config.yaml
model: "image embedding model"
targets: ["order"]
num_classes: 54
embedding_dim: 64
arch: "preact_resnet"
depths: [2, 3, 3]
widths: [64, 112, 192]
am_softmax_margin: 0.3
init: "torch_default"
lr: 0.0007
beta1: 0.9
eps: 1e-10
weight_decay: 0.3
Rows from block 4, named by matrix and row number. Rows with one number belong to one channel. Each number is 500 + 25 x the weight over its row's rms, rounded and kept within 0 to 999. All counts start at 0. Numbers have three digits each. After the name is the row's rms in percent of the matrix's.
# convs0: first 3x3 conv (model.blocks.4.convs.0.weight, 112x112x3x3), inputs 0-12, a 3x3 kernel for each
# convs1: second 3x3 conv (model.blocks.4.convs.1.weight, 112x112x3x3, transposed), outputs 0-12, a 3x3 kernel for each
convs0.27 077:521512504491536537565529529498515514518508529554507532529531488509500499539517514516526514522491480503469470513508489496489462505499472478477470507490462478497474474468495458456467549536526510509549494524541516510534502510503502532552520544543511515529502533532509484459496495484508504494504494471513498487548480486538478517490512521512540553542541546
convs0.28 072:509496533516510503527503475525522503534505508548515528532535496516511477554543533526532541525509521492483500512499499519524512537517509495507472502516484502516521466497474476504507531499521490496543499513523519500508487520519460490538502514518522527534501529520480488489503499527492495509481498500506478446530483478530470526533548497534561536540553529
convs0.29 104:471427480492450443478448473495511501488506489518524506516484484506476497534556518511499510505473485505510481467439479474462453491485461491496493471479465474502479491496472480456476494464481498502494498480476487469458573548572543526576524549561468465511465487510508504521462460474482491514466475495552523494541514496543518496547518523519489522485488516
convs0.30 069:538505505520510525521497474568551502552505484534517496531534506514512494551532516496515521500513505473494499487474499514518496544521507498501481526504479511492480452477441464467459551535542492480504476477493482451474515538487495501503493489479516523533496513521488483496483501547474488530480501517518484493520488482510475523505496469528514510511531506
convs0.31 120:508503488487494484528544544473499508512479509528497497497480490538514503510485493514511487496479457504464476455501513464488528516519523487470499501502509514505488484455438489473469455479436513510509505513502490501511492490469498531495473497488504509493482479478484502521562556546523518514505475499477516515494512504490464464475469462490500466455479448
convs0.32 097:522516559490474475489460439475514536466503527492528557508477480514484505531495535480492502470480465468460439501503499468468466504504513460479474465513490468523505514508504480473484490515508522550527491510490501508486543537539509510497483445454496507506469453459485480488455482492465473522456491523495484493531529509538495483522530506518523493484511497
convs0.33 062:528512541527524527548515505512507494526490496538483489534541479503499467531518482521541543522497515489492504512479474528505478534508483491495467494484472489504506458471462490506497522485505499483535486508530501493512501523531481496555501499528530523527494527517489497491503509523496508532488533530496460439526457466532456546509519491519535543526541532
convs0.34 098:510509512516497513494494478482469474489470450503492510530527536500492487509532502486486487524509503539533534500485468499486464488478468444438428504484486542519518508525522502511525463462478483498489502516498483453465505488497489490492473468455509516508461484472469449442492491486521515523489490491461438472512509498533530527496475449457444466504489504
convs0.35 104:498516511519520465511475475474477546470517567508537575493460474488466498513484506516522522507492509469476493488491523475500498471478490508521508490495522490515550449498450482484476504482483518520515528516483500479480527499500520528472524506489485508500522532499486489476505525479515504477522524520537501509513491500516485489452481483471479505484495503
convs0.36 112:501503461544514482523470485483476516496513521511518513504508503516489506521501511437477480470447500530490522492502503491507518512505519460499482469509501510541488500516475468507487475465467493484464468488477443458479475494438541494441502461485517491497497483499481452489515506527490496526501496517456464448513463473546502504494494463456475510474495490
convs0.37 088:485502529520502503540524538514487499512466493541484487522545517514523506553558521474509507469475481502489510517497506524527512510505496534539514522526507500503500478434463464447470473437472496510497482504489498499495492547561482521542484506531504510515503510516464491491502515531490496517481513507544507517540506525530499536529523527529530551537530533
convs0.38 120:515491494490481492497500482503542528489535505466502499498512518483517525483491523491500478481496497495493505508509512507514508516525520518520455515526489507517474515495474498490446487506493499489550470489539448483514516497507494489498513496496502477511507485519510492499520505476511505485518494475487471453498494486492489511515517491536516447526499447
convs0.39 120:515521514491513492451483474462471453451475463471491480496496502500499534479503514478496476475489470497513498504506511502504513480471479502493507518517498512513503503501519488503483456473469495466450506468458496470462505474496519504489483488470462463461469448463495485491499497475498499499530524521494506512489507509487513485486455491470464471473471490
convs0.40 087:511487512515497507552512498533522522535498516533497515528530491507500472546522497534537559533510532508493505513502484545541506546532516490503473498494478491502513479497474504515518552514525509524560500533542512507521477519514462487534507507512541539537519543528492511509501492516493492510481507510512489467526479481535467525514550504531560537546555528
convs0.41 120:518540516515508496518540528515492471484487484460465482512498496498488496515520526498500497512522508511523518499495492465461473494475479471491498502490489509507503549555544522486486467449454447439453491491506540548555484513511492519515483526541492487489514515531524539542480493514534552532522527524510488424515489477479476499532527513524502496492474479
convs0.42 113:514508454508496455512482496449490504470526535479531525498488525523456505520476513503459459486474492470481478473491502453483525472488534450484523464486518517502480520516534512540510525529512499513508487481503453478525495469435538479436498445507504504503462475486425489525510513479462493491479515509473523501512513519513494479494527495454509485492495507
convs0.43 074:520492516511492502539497486535518513544501513538502512524530478513502469556535500517531544519503523504488497508484471544530493545528509487497462492491470490505512470491470502512505542502523497508548492517532512496514474518514453471534501496507538542544513539527489496502506498524503497519499515516505482455519477478535468530501528484522540529536546525
convs0.44 096:530506545483507542478475484469498516487491485509482496509525519514530515495496497496522538482484506486469479521495492532516516548536528523526491525523502494522507478479493496502506530537519453462493476491514512505523527508480475493506510508479519512516509512498505488485485469500514504512510510495447450465472479488514500518492520485465488460440474473
convs0.45 086:522502524528510516551510497529519519531494509529492508528533486511503474537514491519532554525508532510498510506492472531525494537523509491504472489492475490506510478498483505523514546516528505515546500524535510501518490527520473495540508504519546541538516540527488501497505497516494492513480505502499476459516477477529466526508549499530558538535550530
convs0.46 066:525504521516494490533494484523509503532495513529483501547543515532509485562521505543551549552526526521512514502492477526526494529507497476503467485488476492505506455462451476490493528490515501499536503519525513495511486521512468491525500511526532541532509538522477478482498496509487485499473495484501474457524478477537471515487501481510521514532538524
convs0.47 128:529535532518519513445426434493508530517507513522523517497513501493505484490522485524538529468490484449447444484479484502500501521521522519514488497491468499474457496475475498482493486486461494475493490484507494500503517541523492513518506497469482473492487480503498500506503513523479497504472458471521518492491493467451435426502476482485446451467468426
convs0.48 102:508486498503488491533489472512504509525490506548529548510532537473475480547528527516519524542515520536516515485474464510507481515514483484506469475493489469488506479473437514519521527530533523533546521540537510499496468483483488491534559548553538540527498518499462469487532520515491479494442462466483488481513489489528480498487505467493506515511526529
convs0.49 093:554546575499502509506517509499478474504473468502481490519523523514510519513514516513524532526506517519503497477471443501486458501473466464491469478486464480489473458480484491499506508485498505509500507526521506513524547540537503498526528504530504504489480497471488499481481488496463455462458470455514498464508483484514467504535556526516548532552549526
convs0.50 068:516498528511506505553515482539513502543497504548506507536554529528523504554544532517530533526501508515507515502487484522522494516495495518542507516525502507517508443472448465490495512482500508509540495523531515493506461514540445495572505519550522528529508529519463477483486477491496487501497508510540496473544495487552480538507544523511551558508535526
convs0.51 089:514491511516500513547505492529519516532493506529491504528538497512508474546525494520531552520506528501488502515502487541535504551540523499509480502497482498512517479496473502513508548512519503515544499521533511503515473519511461490534504506512538541541521549533487504501499496517497497515487513507503480463517477479533469522508545497532555535542551523
convs0.52 129:481493492541520513498460482470472472518527493556550504396401394466511509522571569497506501512501506517505503485496496490494505477499514484475481514489494505490485482461454479433470479442471464463481451451460473479492501500501514505516473489528523546540521511515493462481523522529507487503503476489522492454536504468548513493529541529541530521517498504
convs0.53 093:513495514518505514555512503528524525533497512529494507516522483506501472544522500523533554524506529504490510513497482534528496542530514495504474496495481492507511479493475508518519550517526510521557503531543517516525477523522468490540512508522541540539521545530491505504503494516497491508482501502500480463516480480530465525504543499531556536543551524
convs0.54 064:534487502509502488544501482542513514543491503552501522549549511523525505535528513525537563523507547494503518524500479545527489540520487492499461504503488493508512442470453464489494522487516504506544509516523532511522511538516485482513544499480519512523499527514458476485487487508498479495491518505519477457536471478540468529500520487508520521521518493
convs0.55 122:496477501546529496533523486482457443508501480519506478506485440550512445555523460513505490513488467533516501478518504476507506476524526478505514488521522494534526499490506536515529494493522446477482471476460504487489408438488505470475510481516511507503454483499473479489512512520463457457503499459505530459533540451533554471508489497524513500562545512
convs0.56 111:495497514519501512495485495477491501487505528485500524487474461508477477529494509506500523504502518499504509532521519514499501490482477524514495473472468495486461513497511539516511495497491516522522486492489444447455488508535514517544512512535467489473476496495461477479432421420445442449449449468529507523473453469476471431489493496510514500526523504
convs0.57 083:507487514517502515549509484535524520543502510537500507519528484512506470549527495520532551527511528508497505508491474537523495544527512499509478500500481499513513465488466492514507542506516509517552499526537515506524477520518461492541510515516536534540514539533486497498497490512492488507481505507503485464521479474534467525510548505531562541543552525
convs0.58 112:476510512467503512469498508517480502539510499515541520520520505506513491510503482452448489420444479448454494491475489505471470533521497476493498479516502446505512525509541489502522460511532518515502532525508522522509525513501491524507459504491517499494530507460538505444506502497517484486540505480487519515443529509416531490489470488488496495456500528
convs0.59 100:511489512520503514552512504527520521529495509524495505522526496508501479542519497526531550524505526507493507508499479537533505549539522496503477493494478492505508487499475508520518549519524514528556508535544520514527481524521469494534505511517539541539524546531495509505501495516495493509482505503500484467513478481524469517510542500532557533542551526
convs0.60 080:511507502506504506538510492522477504530462488537480512530557508525522483552557520528550558515511535495501504509496478513499483515499494551470443549483461535497473479475486469512522522525531490505533487511532494504530504547541482511524513511509501504499482506499462473496487519533487506540472503518497488483499490497519491506525533507534550530547549534
convs0.61 092:517546569487468474507494501504509497487466492473478491531525498496490448541513489523533543528518528487475490514503509522517473516526512488475470493485495537537529471475451505511529496476499509527537501530523489510503465476486478470498483502497511554528484497472453469463536554552511532485434446472482458490501512541542501504519503478498509524509521510
convs0.62 103:513490508520500514555515503535522526540502514535498511520524495507501477540518497526531554523506527505491507512499483538532503545538520493502473495496478492506511488502480509520518552522522511531558504535546520521531476519516467489535506506517542542540523546534493507506501494517493490511477500499504484469514481482525468518510546505530560534544551524
convs0.63 099:507520531513526528506506514496499519521497530537491521482516500476486455495495471477497506485477492481477477498496471506514514555558538478468455491480468490506487478461440515511488525522520478482498480504509506513539479490524504518536480482512525541530498498493477479483495512503465460482472445463513484484519486487550482480528512518499511514529548521
convs0.64 063:556550553505491494517512498493489474493471474496469477522508502538509511575544557521529532525511506530534516512467474513473483490461461492500501503500513489499502449482447478504496491470503483500519484503515485481492492525452474486483472465454531517516504516527473465486490498501469493505452497496494487450534498480547500521491489445531518505532530493
convs0.65 118:490523493416466468463516486549510520519486526519479507498499461513506479475490461474462433452451426452461456494503496515527514518512491475514516509491512487486514462482502476446465448468468543526527533510496517492468481498472465487475449498476495513508497486490505500496513515505503513489512513485531530512520521532502520538478478501457465493439438495
convs0.66 072:506498508528498504546538531535530498548503484547504467501502507498493492558516490498514543499487512507504498508500486537538496527517499490494478487501485477513512477471449473489499509490502483480503479487509507498516468489471469470500513501507532521514496521503486487495478482487473471478484494491503470506514473499528474523497505461519531519531530500
convs0.67 128:490480484476470478473499500540490491497494494460489506521482473518501490510503499481467503469454486477500535485493477495508486519539493456521522419499515439510517457487526439448508448489513539519457550520464532502461482503498471485482453482490497504484518510501518506499489501510498495516490467476518506523472501512475513491487491528465487532487512547
convs0.68 106:465474474492478474487508519533469474522462466527472451514522540516511526523526533494496482496490492521518519526515512517508510515511509546544536539540528520526514488474489490464483498456482456506503467514519509512532457489501451472528482499544506497488469478467460455458492455462485455470506466488536521490536521506519507500552554548540540552513515532
convs0.69 088:493517541493505539502476488517556535513540540497532544500502511501518522522519548493520566499492539482486505510488474526485474528510482482497490491492496488501522438454453429472497505500508516508504511493473504481451473477487480476516534521509544514490525507479517496457470476491470498521469495496452493504484484520514474519439497507458510535482514520
convs0.70 103:477490483506465464455461458494489503501500487495481481518511503509503488523521505510499511504471495525495505490477469481489485480481497519501498506495512513500509461457475480482480479470478473504528491494522502495523505559551501536555502524547512498488503480477477470496510487495479461485460480502475499486494499492542484487542529525529529538511522519
convs0.71 119:483491472480495488533483501542466482567459471520459445535479430570512434556517465519544535487527524508523517532502536506505518511508525518529510522532542513497503462493490477484509485499467502532531508526511533519513487511498506507490537505477501465507523477500542488498492486499501514493524530526528505519503497521503497509508492510533498514504492494
convs0.72 088:469469512472489499504484460476519536498509564497494548502531506511513514531509528479507500491503509482492509499477492514494488527510508517447516541458502535496526510495515531458474545499438492481452457484463474479476568478488544517491551565477493499512468486501490471481484513507453493507441478493469458501483456511512496519557508532551513502565549470
convs0.73 099:514495510521505514555519506532524531531499517527497512519527494505500474541517494527531545533513526517503507513500486541534504547535516492505474492495480491507514476490473501518514540513523509527557503532545517515531476521518465486537506507519537540539522545535495509507499493513490484505478495496502480468513479483525470527506541503527558538533548525
convs0.74 094:513494513521506517555514502536525525544503516540501512519526496509502482543520499528532553523509530503492510514499481540535503543528512495504476499501483498511516476494475499515513550524528509521555503529540516513525481520518469491539506514520536534536519542529485497497499493515490494509475502502510484470523479480536472521506538494528555534537550521
convs0.75 057:516514529490461460521480466491479480485456472506461467513531492487489453525531494532526532518495485498481476497475459521518495514515524520525499523518524515530558485503461492492482519483491488503516488512511499490490483509491469459477493452472486490491456486489444460471523524536500512523483514498564516502569525519574521563502519464506502489513515483
convs0.76 129:445518457488496453525499507489512499522511484521494467459494514493509502507501509462476485467494495481509488508498524495494534497486537459502526485514528476501524492484500502480484473493480497471465507448482516473464480516488519507479504491492542504474522465459531484459487502491492498491480490483493515508499519519487520490493474485490491478457478461
convs0.77 105:460458444490516471509532515455474482486483518488495516484475471489468462485468503532530520534521516542532526495498492511526501519529525519514496520493477503467465538542531523524522536529503474476480497487501499484482458476512472496487491513495465475472498524512491512498508511517514522508488510506539530525508481501491447465485472476491476471481457461
convs0.78 067:531499522536515519550516507529517514512492509535498507531524475515501462546542491517545568513500528494482495511495465546525485568542513517530471509515472484512497511496477465488476511483504503505547495511528510477508503541513460490538494498522519504524502509520488497511482493520481486506467494492499471448510468466531471511525534487504541521502532511
convs0.79 122:438437492483522545534541537548532499538519490502517482496490475512506490509491460489492474470488485513515482488509521503503488454443440512483475504487458504486460479478511502492506527527524486494493481483499498488480530485487519496498547501495454493526477501500466469488386422447422430487471488513524514484519516496533514508555504506525507497532513475
convs0.80 111:538528560488512531495520521492513520508524503454516503474525546477502525491473485488505529456508516480469500517498476507489482510496476508515464514528477473492451526522505514527506478535496473479532482467524469498541498479562491500563553509525508482484513503489526521507516501507497500506519514535464489483503520479465490462514516472516526491499514489
convs0.81 121:478463460518486472502495480512486471504502488478504484566547491532532495416412414519529490513520490451450421487476484511500500511510532492481490502501496475496486458489496484494518498486521518497504505487490499502489512509485501507500485465478479462463503500517543532539498508535497502519517508511503515518468480466486492464484491504485473498507508531
convs0.82 121:455468478478478469498490481453513529450469484476474451500505514509523524515525512495508506492514507487512499501502518493484522491484521451482524484493524499482515486511512496506508499510491511478430500480443499482443450493481463503479480501481522517510520504491492496505488502514483496507488511506479520511508521508498517489467486491498486483499474459
convs0.83 120:502543539497536543485505505514480459511507518505523516484497502483532535457529539459457475508516492524524512505499492502483485506474475519516509519481442534505487509500496516497479504508510509495494514491471519498468492479483507538499528534489500509521523495495524485459473498493513507519538522513479443476510489477517499528505507533485492501471472490
convs1.27 094:544546538519500476521524488483503504507542547518528549490490490483487493496498488480474502504491499491492479521517513490492475494516499499488492521508514523516502506489518513504517500500504457466469459426448479475453495531525526522533511529512477509494497491478486527488502510500490526490492522513520506525518510521527464496493508509520520528510511527
convs1.28 044:478469503495492509445447473532536523555526532539518531490469484505503497533503483466480477449460457456467448525498501475480483476476493515498493513509511498493506506518526498519511510518527487496486497499495470471494488486488491491497479489492535542530547548549551543538440458460465484494485501499491497503500501506508508506460485478471488488490501487
convs1.29 113:502489491535513487544513499493523533483511531490508516513483488497471469469472457510480495534479503522494530493515532508537536505535524454463474486481483470481479490508482475480441496472467491545528508545540515530505508495514507515528517508535500540557476522541509529516506501516541524531529536530496506463496515490471525515516485458499476467491504493
convs1.30 079:499498479498478491479495505509514510484509492517530533513485475497475476496480511500486495487482488480479481510522517511504523538513512510518524506515522469476481478479481483476479500483475489471456502485484513524524480494482496495514472466492521526527539527535572545539492508538474489503488484514502483490499502495481488505529525543511530527516512530
convs1.31 146:455464481500517519483500491511510520497501518548528494504482475470455457516505516524532528465476472468484494523516539501519513527541537477486504474479479482481497517491475510492474484488492522494487529504511509508497485508537504543571481490503506503482540552545492478466505500489537521521536525529509516528502500526490500514467487505459463483466480497
convs1.32 108:475458505500499460488468473504518513537511497486483484515479450523493460501510500508509479514503461514486480491504517471495465499499507521504521493489522511509518509507503498506519528533571503514537484501510488450454514503516510534547526503528456482506472497485485488501494501490488498514532535526493496495510508503532519487505496457482485474506520500
convs1.33 047:516532525535553537535548514494489502494491495508503510515482471476485470491478495535526545523532548543529542522494489527504487529515488492487459525506488495505466544541538524514502515536520464472455484480466475484465523526505516514487525508499509515515537502507527537510512509518499493470500487471522534514500512527501519520536538538516534541513508524
convs1.34 111:492479487477468482491482474431440491426443461498482479485496472489492478507528511490482477468467486511524507494491505481491509487495503468464459466485480468475477521500500531528534470483470519519521525532510548534532494512514467463473470488486518489508521518500500485479504484478528518522527509499503503482489482480465455444505505502523503510475475479
convs1.35 106:485511469493528478468473447483506486491490513489468494493503521470510541445469478504502470513505472475471462502489489488483446501501508514517512469486476471494481503477450482465483463489449545535534514502502490473482476478505496498525469490498537518544483465504468514532478497543483501542509523549497505492473487482482495492487493501499504509506505504
convs1.36 118:462486487485502501497509503515496512535522540526536559552559537506507539543509526541545570484528531474485469518511475486488485484480486529517492477492461472502505523549536483490497485462485506480518499490545503516543517488522512509504512524509502469481558480496548534538491492481492511493499529516486500524505521518500521518477510518475509487490511491
convs1.37 092:514493504536517521492542536460470452453473439466459451505518511500496488474463478541519542521502528528521522492474478499503506525529523479487508491505522503529541501477454498477440486488460530512527544536520548554533510518525512505519504500503505491500511508501510504511506469478520471476493485479484478485488476497494487502523497473510495472512497474
convs1.38 128:487468474498486494472463488510482475504503482507507487441432521476462546479465541504531551506505530501484505526531507513531517497523522538545509521533507500522519527517521527504522532510536572531536512493521503505501449503454485509469505493473442463488461474442488490430461462512483466495501481503499494506516501500524508503508513534506503526537523543
convs1.39 131:466481502527530517500492498526517476531509510556539512505489508511506511501487501521548527500538504501536526492505516513529537501504498481469484471452487492483483515505504498493496540496469535528549566539556553544514522475503533517510493463455513531512521500499553529479496497488501523496511518496488430485491484473493469477501483509484509522477461495
convs1.40 072:526534547513514524512510511507500500502483472498492494530534539521521527524522537548548550550555553554550547508512515500504507499506506495507504487495502493510507467458460467459466478469475440446451463469472461454468507522535506506504525511518530525517519512511520508510499488472502502493502498496506509489509496489495496490476487488458463480478480480
convs1.41 126:490479504466477488477483539472507478489533519450488498515520535514520515494510513496489499489494490458464460493491493508512506527515515536552553513521507480467475463478507538541537564553544513502509497496514477494513532531509495502498503477508564538529554550554554533543502497481517512507500489473496530536490517496452459447477501521536532540536516509
convs1.42 127:496519515480527512506522504490463450494478482490485510506508543479467533473489498518513545476519487470505503481475490484484510455447491520498511507505524517506531525541552481455492548493513483483502478465456502524469483497521485500474526488469517511498543508500504508518474495524489500538485504524522477513513493519529524534463487515480492528494477505
convs1.43 045:512513515516513513518513505519510508522510510512512508529509510512510507502497500531539538541543541537536535502503505509508511514512516498498502505511511511517514476482486483489486493493500456469472441454455446448447503508515500499507498497502509506499509515515508511509499507510522514513507506497525530528518524525509517529514511508511512514511515523
convs1.44 122:453472501445477489443478498516537515523544508505518535547535528545521528547530537511513512501476473494488490508480487494478476499504510497494485497490490500512503497484512506501508488495507479498501489528524484499507461476478460475493463481500530540541538546556546553540496506514497495506503510499513501485497487482498489497473461449477463461464470481
convs1.45 042:485488491491493487497492487494498503490494509499495505449457466456462464455462456496498495498504502494499500517505523506502522503495519509510509511510512518508514530528530518517512506510504533541548532542543536546536466459454486482473506499489537541541529531539521523532487479473505493480472481490526523514522520513535538533471469471467449462445436454
convs1.46 050:525538516531544518534555536510508522538535534550549545496521523522535536528535530531517500517501494517514509494488492494484488496489492491487492489486494476472478485492490475486479479479477488490480478493492479490494490484467498489479495481482534520520526522518534530526449464467453470470463469471481484494487486490482482487479477485482482489483488490
convs1.47 119:507527507479474485478464454463493557490526532502530522516506494518501492553548532499502521486468448516500505509524539491497503464457454503491482473465468481483479494482474478491500479502488476465470488488475504501508447474489475477495513514521495495503483485508465455469475474482509521533511497515520526535471516515516541545500499503495508506434450446
convs1.48 100:520535525459448485472499495522505479504503496487482501511505504496515497518540539500487493508496487482492516512526538527516522495503490521531533500504511521529532451455481475471489488512502463465487492497493500502487497529532475464470482487469509504507497494494488496484537530534510521507523528526499491502476486493496504501513517528444467480495500518
convs1.49 109:454438444472459438505484468477489499457482507489505519502502493516514505540535525499490490477477473475476470496507513512502499507502490486480496505500504528519519501500489487500486504506497514522515494507509482476478529514516531504504540502494539535522543541530505517519459488475462474477434482486464467469457463470485504494497494506483495505487488507
convs1.50 050:512522520526553547499522522493465475496483483491480490484472459490481471502484475522529527532539548525526538441446460452450462467457469502499502511504501517506502503494492504500498503505509531519496508519491497506487509517502534527515550525511506508498494510494508509494507504532515511534515521524510513517538542545552558551532518510539530534538535527
convs1.51 037:504516503491509502492498493503510527501507516499506514456459468453458461455468472501495486491482483484477473518517521520523520516522519518504507509499496504493496476484481482489494484489487532538531534538536538531529488493496482487491490491500556562563561563562561562563483485483487489482484488484485490491477483494485486493508504497511512513514510514
convs1.52 141:507513516518517530507503527500508524546512527545510488557536528539527515483477478502487470476482468499463442473475515493501507504516514514489494497477477499507515471518521516519498499508475494521501484488493473464462466502521487482516479515536471464487513513519519515502496507530501506518572557560508515523472478466498488499470483510489504531535543558
convs1.53 027:508507516492500511504495498495519522490517494518503488527522537523502515526513528515523495516509483492492481475465463475478473491506525529522518535529523537535540495500521503515516481504505525531524520533525517502522499477510512495520539505508483487469475486481484504488490485504515515501485506521538531517547525505538507490493494498515518519490512527
convs1.54 089:515565568494519544503533528481485461465483474464499479509509493522505498498506515494501484521508473515507487493499497495516517483490496486486496476486495481481478475470491495478477432452432488471472480457461505499499476502532490507504480518509520513516513504509514514530450455456474468508495484506474470489459466489471469473459475487448471487462485480
convs1.55 131:479474487519503499455464486509472445494482480459453488498520552486503519467509527491505500493507482517514551505504507511518525518518487449461467479494486513542512514490490535470515558473525529535514507487513495451459481487511507541505505518501530512485515481534489462482518491480507522515474461440466501496471506482503504483485470510510482508523504498
convs1.56 105:502506502510520499532522501480479470461477486462475485511498479497495463501491473475460465477480491481491503477486498501504503495496488504500521531512525527519530479474464484491477478483469530533525527535529518529530505502504481501524480485491505500478488481471493486455518504518490491521482472493579569561556559555543550540507503520496499513513505516
convs1.57 016:497490494495485490467481453520497540513497514501497507466493533493502536489497528504483495509492480489477484489489477503497502502506488503508491495485483507506495492488483492466484509485491477482483491495488503504509504500503495483497479473469557545533563535542560557541470459451490492481491495472507494510493493478489513497492495496498504502479494500
convs1.58 114:485470479517513497502528480514529498522513494550519498552515489551529491544507485509515495473508498486510509483487487493490496500494485501497505522496503529493516498499469504462492513473478480521521476514525459508522544516518526521491512546508486488481493491482493487458527519573525504547530490538504513524507506486499487479526532519539541516538548543
convs1.59 023:458470472486479487491482483503506492503505499504500498518533529521514524529522518504500507517512513501504516488483486519529532517533542513509511501509510502510510513495492490491481489488490527523526511513514510516522502496490515492500499481482526519515540543531529522516488489501470481480470475470508490492488484490492494495485496491475488482489500494
convs1.60 098:508468485503469483502478484431482488436484501449472484495478451496472457472458455482475504485475495484458483510515539507503522502500520492501505487483498498488507501511525506513516509498525578493532571496533552465508496485502505519521486502507527474542519481542518491523498480495478470477472469486529511505538514498533503499474498473469502472483502482
convs1.61 093:529532533485520545505510485483487510472484508525497521529527519488514494493501517517499503524492519536529524495493505483481490533517510481490506473504492461472475484476463488467452493485471539531545522498514524523522496531514487494502519489485506498512506548514515515511544530502502492495553549538453449443480478478444458446463442453463451486466481470
convs1.62 029:459466468467477493468478475507509488498495483519509497561561540585591548561584539520505487523504489522508499501496500498483488502496497478471471475471487465458486467475491458454457459451463498485504484479491494493489503493497510505506516509506528529510536535517539558545461491506459479500464487497516507494543530525547528520477509497486501492487503505
convs1.63 109:507525503490483478503501500508470504496503512495501514559555565503507499487497499468473470468484492488493485523523511544547523511509517567541533538538518534538541526525515484475486489489488499490494515517527519497499514508510502468480472449467541513519515508514551540527510495508497525524527540536489517537463480500465488483510528538516507498490495495
convs1.64 063:538544538545538529511515521529534562501522533510521532498508504461492513469502539476474474467474486476484500500516509501508492517507483480498498490502496483495481463476493468470461465456450501485507483466493487484488520517493508503506501502501536529529543529512540526518494506494491498484489489487513534519525541514513528520473449454460445455472451456
convs1.65 124:491517464509520476513549470535518524497531525524524521519472473500470494478472504444465487494532509499503504517497504521497512524492506508505525511499523504503524515502523501500524509513524505464468506443463484439452481504443497490489497492481529531528536506497518498485492498479522511491511483465511508515500515537511531577504505529499511542504515530
convs1.66 072:477478480484487481466468446476502504466482520499492523520512507520527530489486499500471468490483490486487489527544530527538516526533516528519511573553528542552560502498499477457469504490495506507485504491497512522495473483492492507500488496471532514518489488503488503519473469453468455471508472465510497473507496467534496504500482497490493504518523529
convs1.67 130:461478472471470499469496499484493500512526551531546577516475482536499499531512512496457449499473461496479473487487465491495474486509496540508509526507517549517530529541498534524478540519480483467507483461496460450500508466488515475511483499524504492478501503473501504500477496466489499499493510519517501519498496503503504510518537556522551556542574567
convs1.68 127:490500505508505516506502510489459467522485496508495484482496507470479495453461481502506516498508513503510499483459463503490490527521518518527519518523521516520527509497472511496474521505503541543540556566572529547536503481480534506486537480476528531536528532528513509510449472483460485484474504507512538536504517524510515516473487474468474462463467467
convs1.69 089:510503512516520502521532508514497499510511499506502511477513525452514509461486492541551516539544493531540509504502501484503505511504502468452494472448486487459492493475466482482475509520515527555568537529542536552542526526500521521494498496486544535559496496516481521515504497526458467512453468514527490478530495473514494477487478481501502466508489488
convs1.70 115:468447447471454479498495511545527529536509518530493530493502512497496503480487491464450465471456473494505497517504481526509497494497484457486531476501542485514546499504493471491476496514482501463443509471455526478460472484518475498524471512514518534510498534501539521467469480484504491477534509472504498537520513535508515525521554559522546555532550560
convs1.71 128:473500469515528490488488503486506535502501538526554544448498506488521519477521515495462483497455484491454483486523518519512519521520509490504483513507464531530476515518476501515510541507480501479476498490480495478471483522512494560507483542515507543495517504480529522471506472465507460466484496454474480494492494485487471490519522503501527472504534494
convs1.72 090:558537530503511504534524495447448443503484472499473473500500513473494486485513475550533510527517516514479528504522513499501511487499534514460462524476483503498525469454456490494477492550523469508489462513481459492511578538524526529518512540512450505486487500487477502486515525503551535517588546520543511504554517499536536491541531520545528536564552543
convs1.73 060:497499511501523514488515528519523507534512500527526511520546539524557552493521513509503481514497487519504502489493506470483499461463482470481487501485510494488489478475491499491505488476499500500524494511522529533535490475484483461473476480499502484473500495482494499478470475491484480457483467465491507495526509501536546517474463493517513510509511519
convs1.74 029:442491511463493506473496513528532534499515539527535540524523531469501502474465454494513508496478495500479484471474485475473496516524523466466480497499501474477483496501505499503505509494513552547540538546543534553519476512504473491513495482515496505494502512518509523530543507512498493501520494526459464450472483463454446459521525532512533521524515516
convs1.75 057:509514514490501509494508529460452446462457447465458461509508496503510503494502498513518526516523535517523538546538548543529538531527531514510513514510509510504499507504510504512508509518507528530531533532532538534531482491501479486494479477492475476490476489481491501496482461476483479482500488481536527509546536522553543525513514520524522526516519524
convs1.76 156:495501495509495505522482510495492503505521515521516533487469464488476498494462487510511490489494489499495486501513533515507531531532567508507490522511496548517498501488491512489493494502447465526535465523527461503523537511511534496499533504492500493490483494475470473481486476494498505511500497528540524542533528544533522524510506515501503513510491507
convs1.77 114:461487491522518484458456466493489475512515496480492507509504489501503492476490481534537527503518523504519520515513526511507534480479497508486485491491519484484496493487482503497489507504492481488515475475501515515519493506551471508530479522566544522504524498519521514521547554531515528517503518517488492492487488489469483488517501494499500509470475475
convs1.78 054:502475502484455463461453468497501513530530532472481482475491514477499508485466468532532518528516511499515509491495499459470485493495494525518512525526531541535544501508494473499465469480482498471467495489483503509508476482456464465471441451455490506525485510512497506499493500497504521515500525536502512510507510507501504506483494508489503509487478498
convs1.79 128:436429439475446480510470495497529508505534536533547548517486509492475486505480475525524521511513504514516517519540531501508500497498493473503500471494488483506500491501487473482478490510511488499502488478471488469448486439487481480543482494529488520537474480505496505512486477480499502489494527512485504484474491500466493502519488477495483484509508496
convs1.80 112:533540513476479477507467459539461459538476458492490470476482490502509487522509510496486495501496518489485471507516505474490505490498489532530533500513510521512532496509504491519534520524546500498478503509501525533518509519490503496467545519498465486463475489468481556447456440457462445462473469487503513523508512498480500505488472503509487505527500521
convs1.81 127:513531547470502493521482466446488481455462473473467458465439461488526519518543515498501515484500516543538533503504520487468480489488490494489494490471469498497474513483471488481492470475511516503514512498515507474504525490510516476525528512536529513508528506517553518544470484485460491497448454475511503531475488499512500502482492493432465475450432452
convs1.82 130:488502493508483494480510493487522451515510483546508497457466451454481465472495487515488479492480473482477445506509495512512502530512527517508487525507481546511508531499487553499503568517448535543536493516501470475499502500519493501537473504510492482476476483465453455474480488456485496463461484467536540546522516532507512517510537500494518480520522466
convs1.83 125:505505502507525513511499468466467481516525549525522538535516480490478479468479489486485512481480501485491512519510487498506473464495471494460493500485510488452476533530530503503516528487513462489459486460498477458467516510503517508481521505523513476462501502495521529522529513482512510481484501496492511515492476472493434439522521519520522519526479513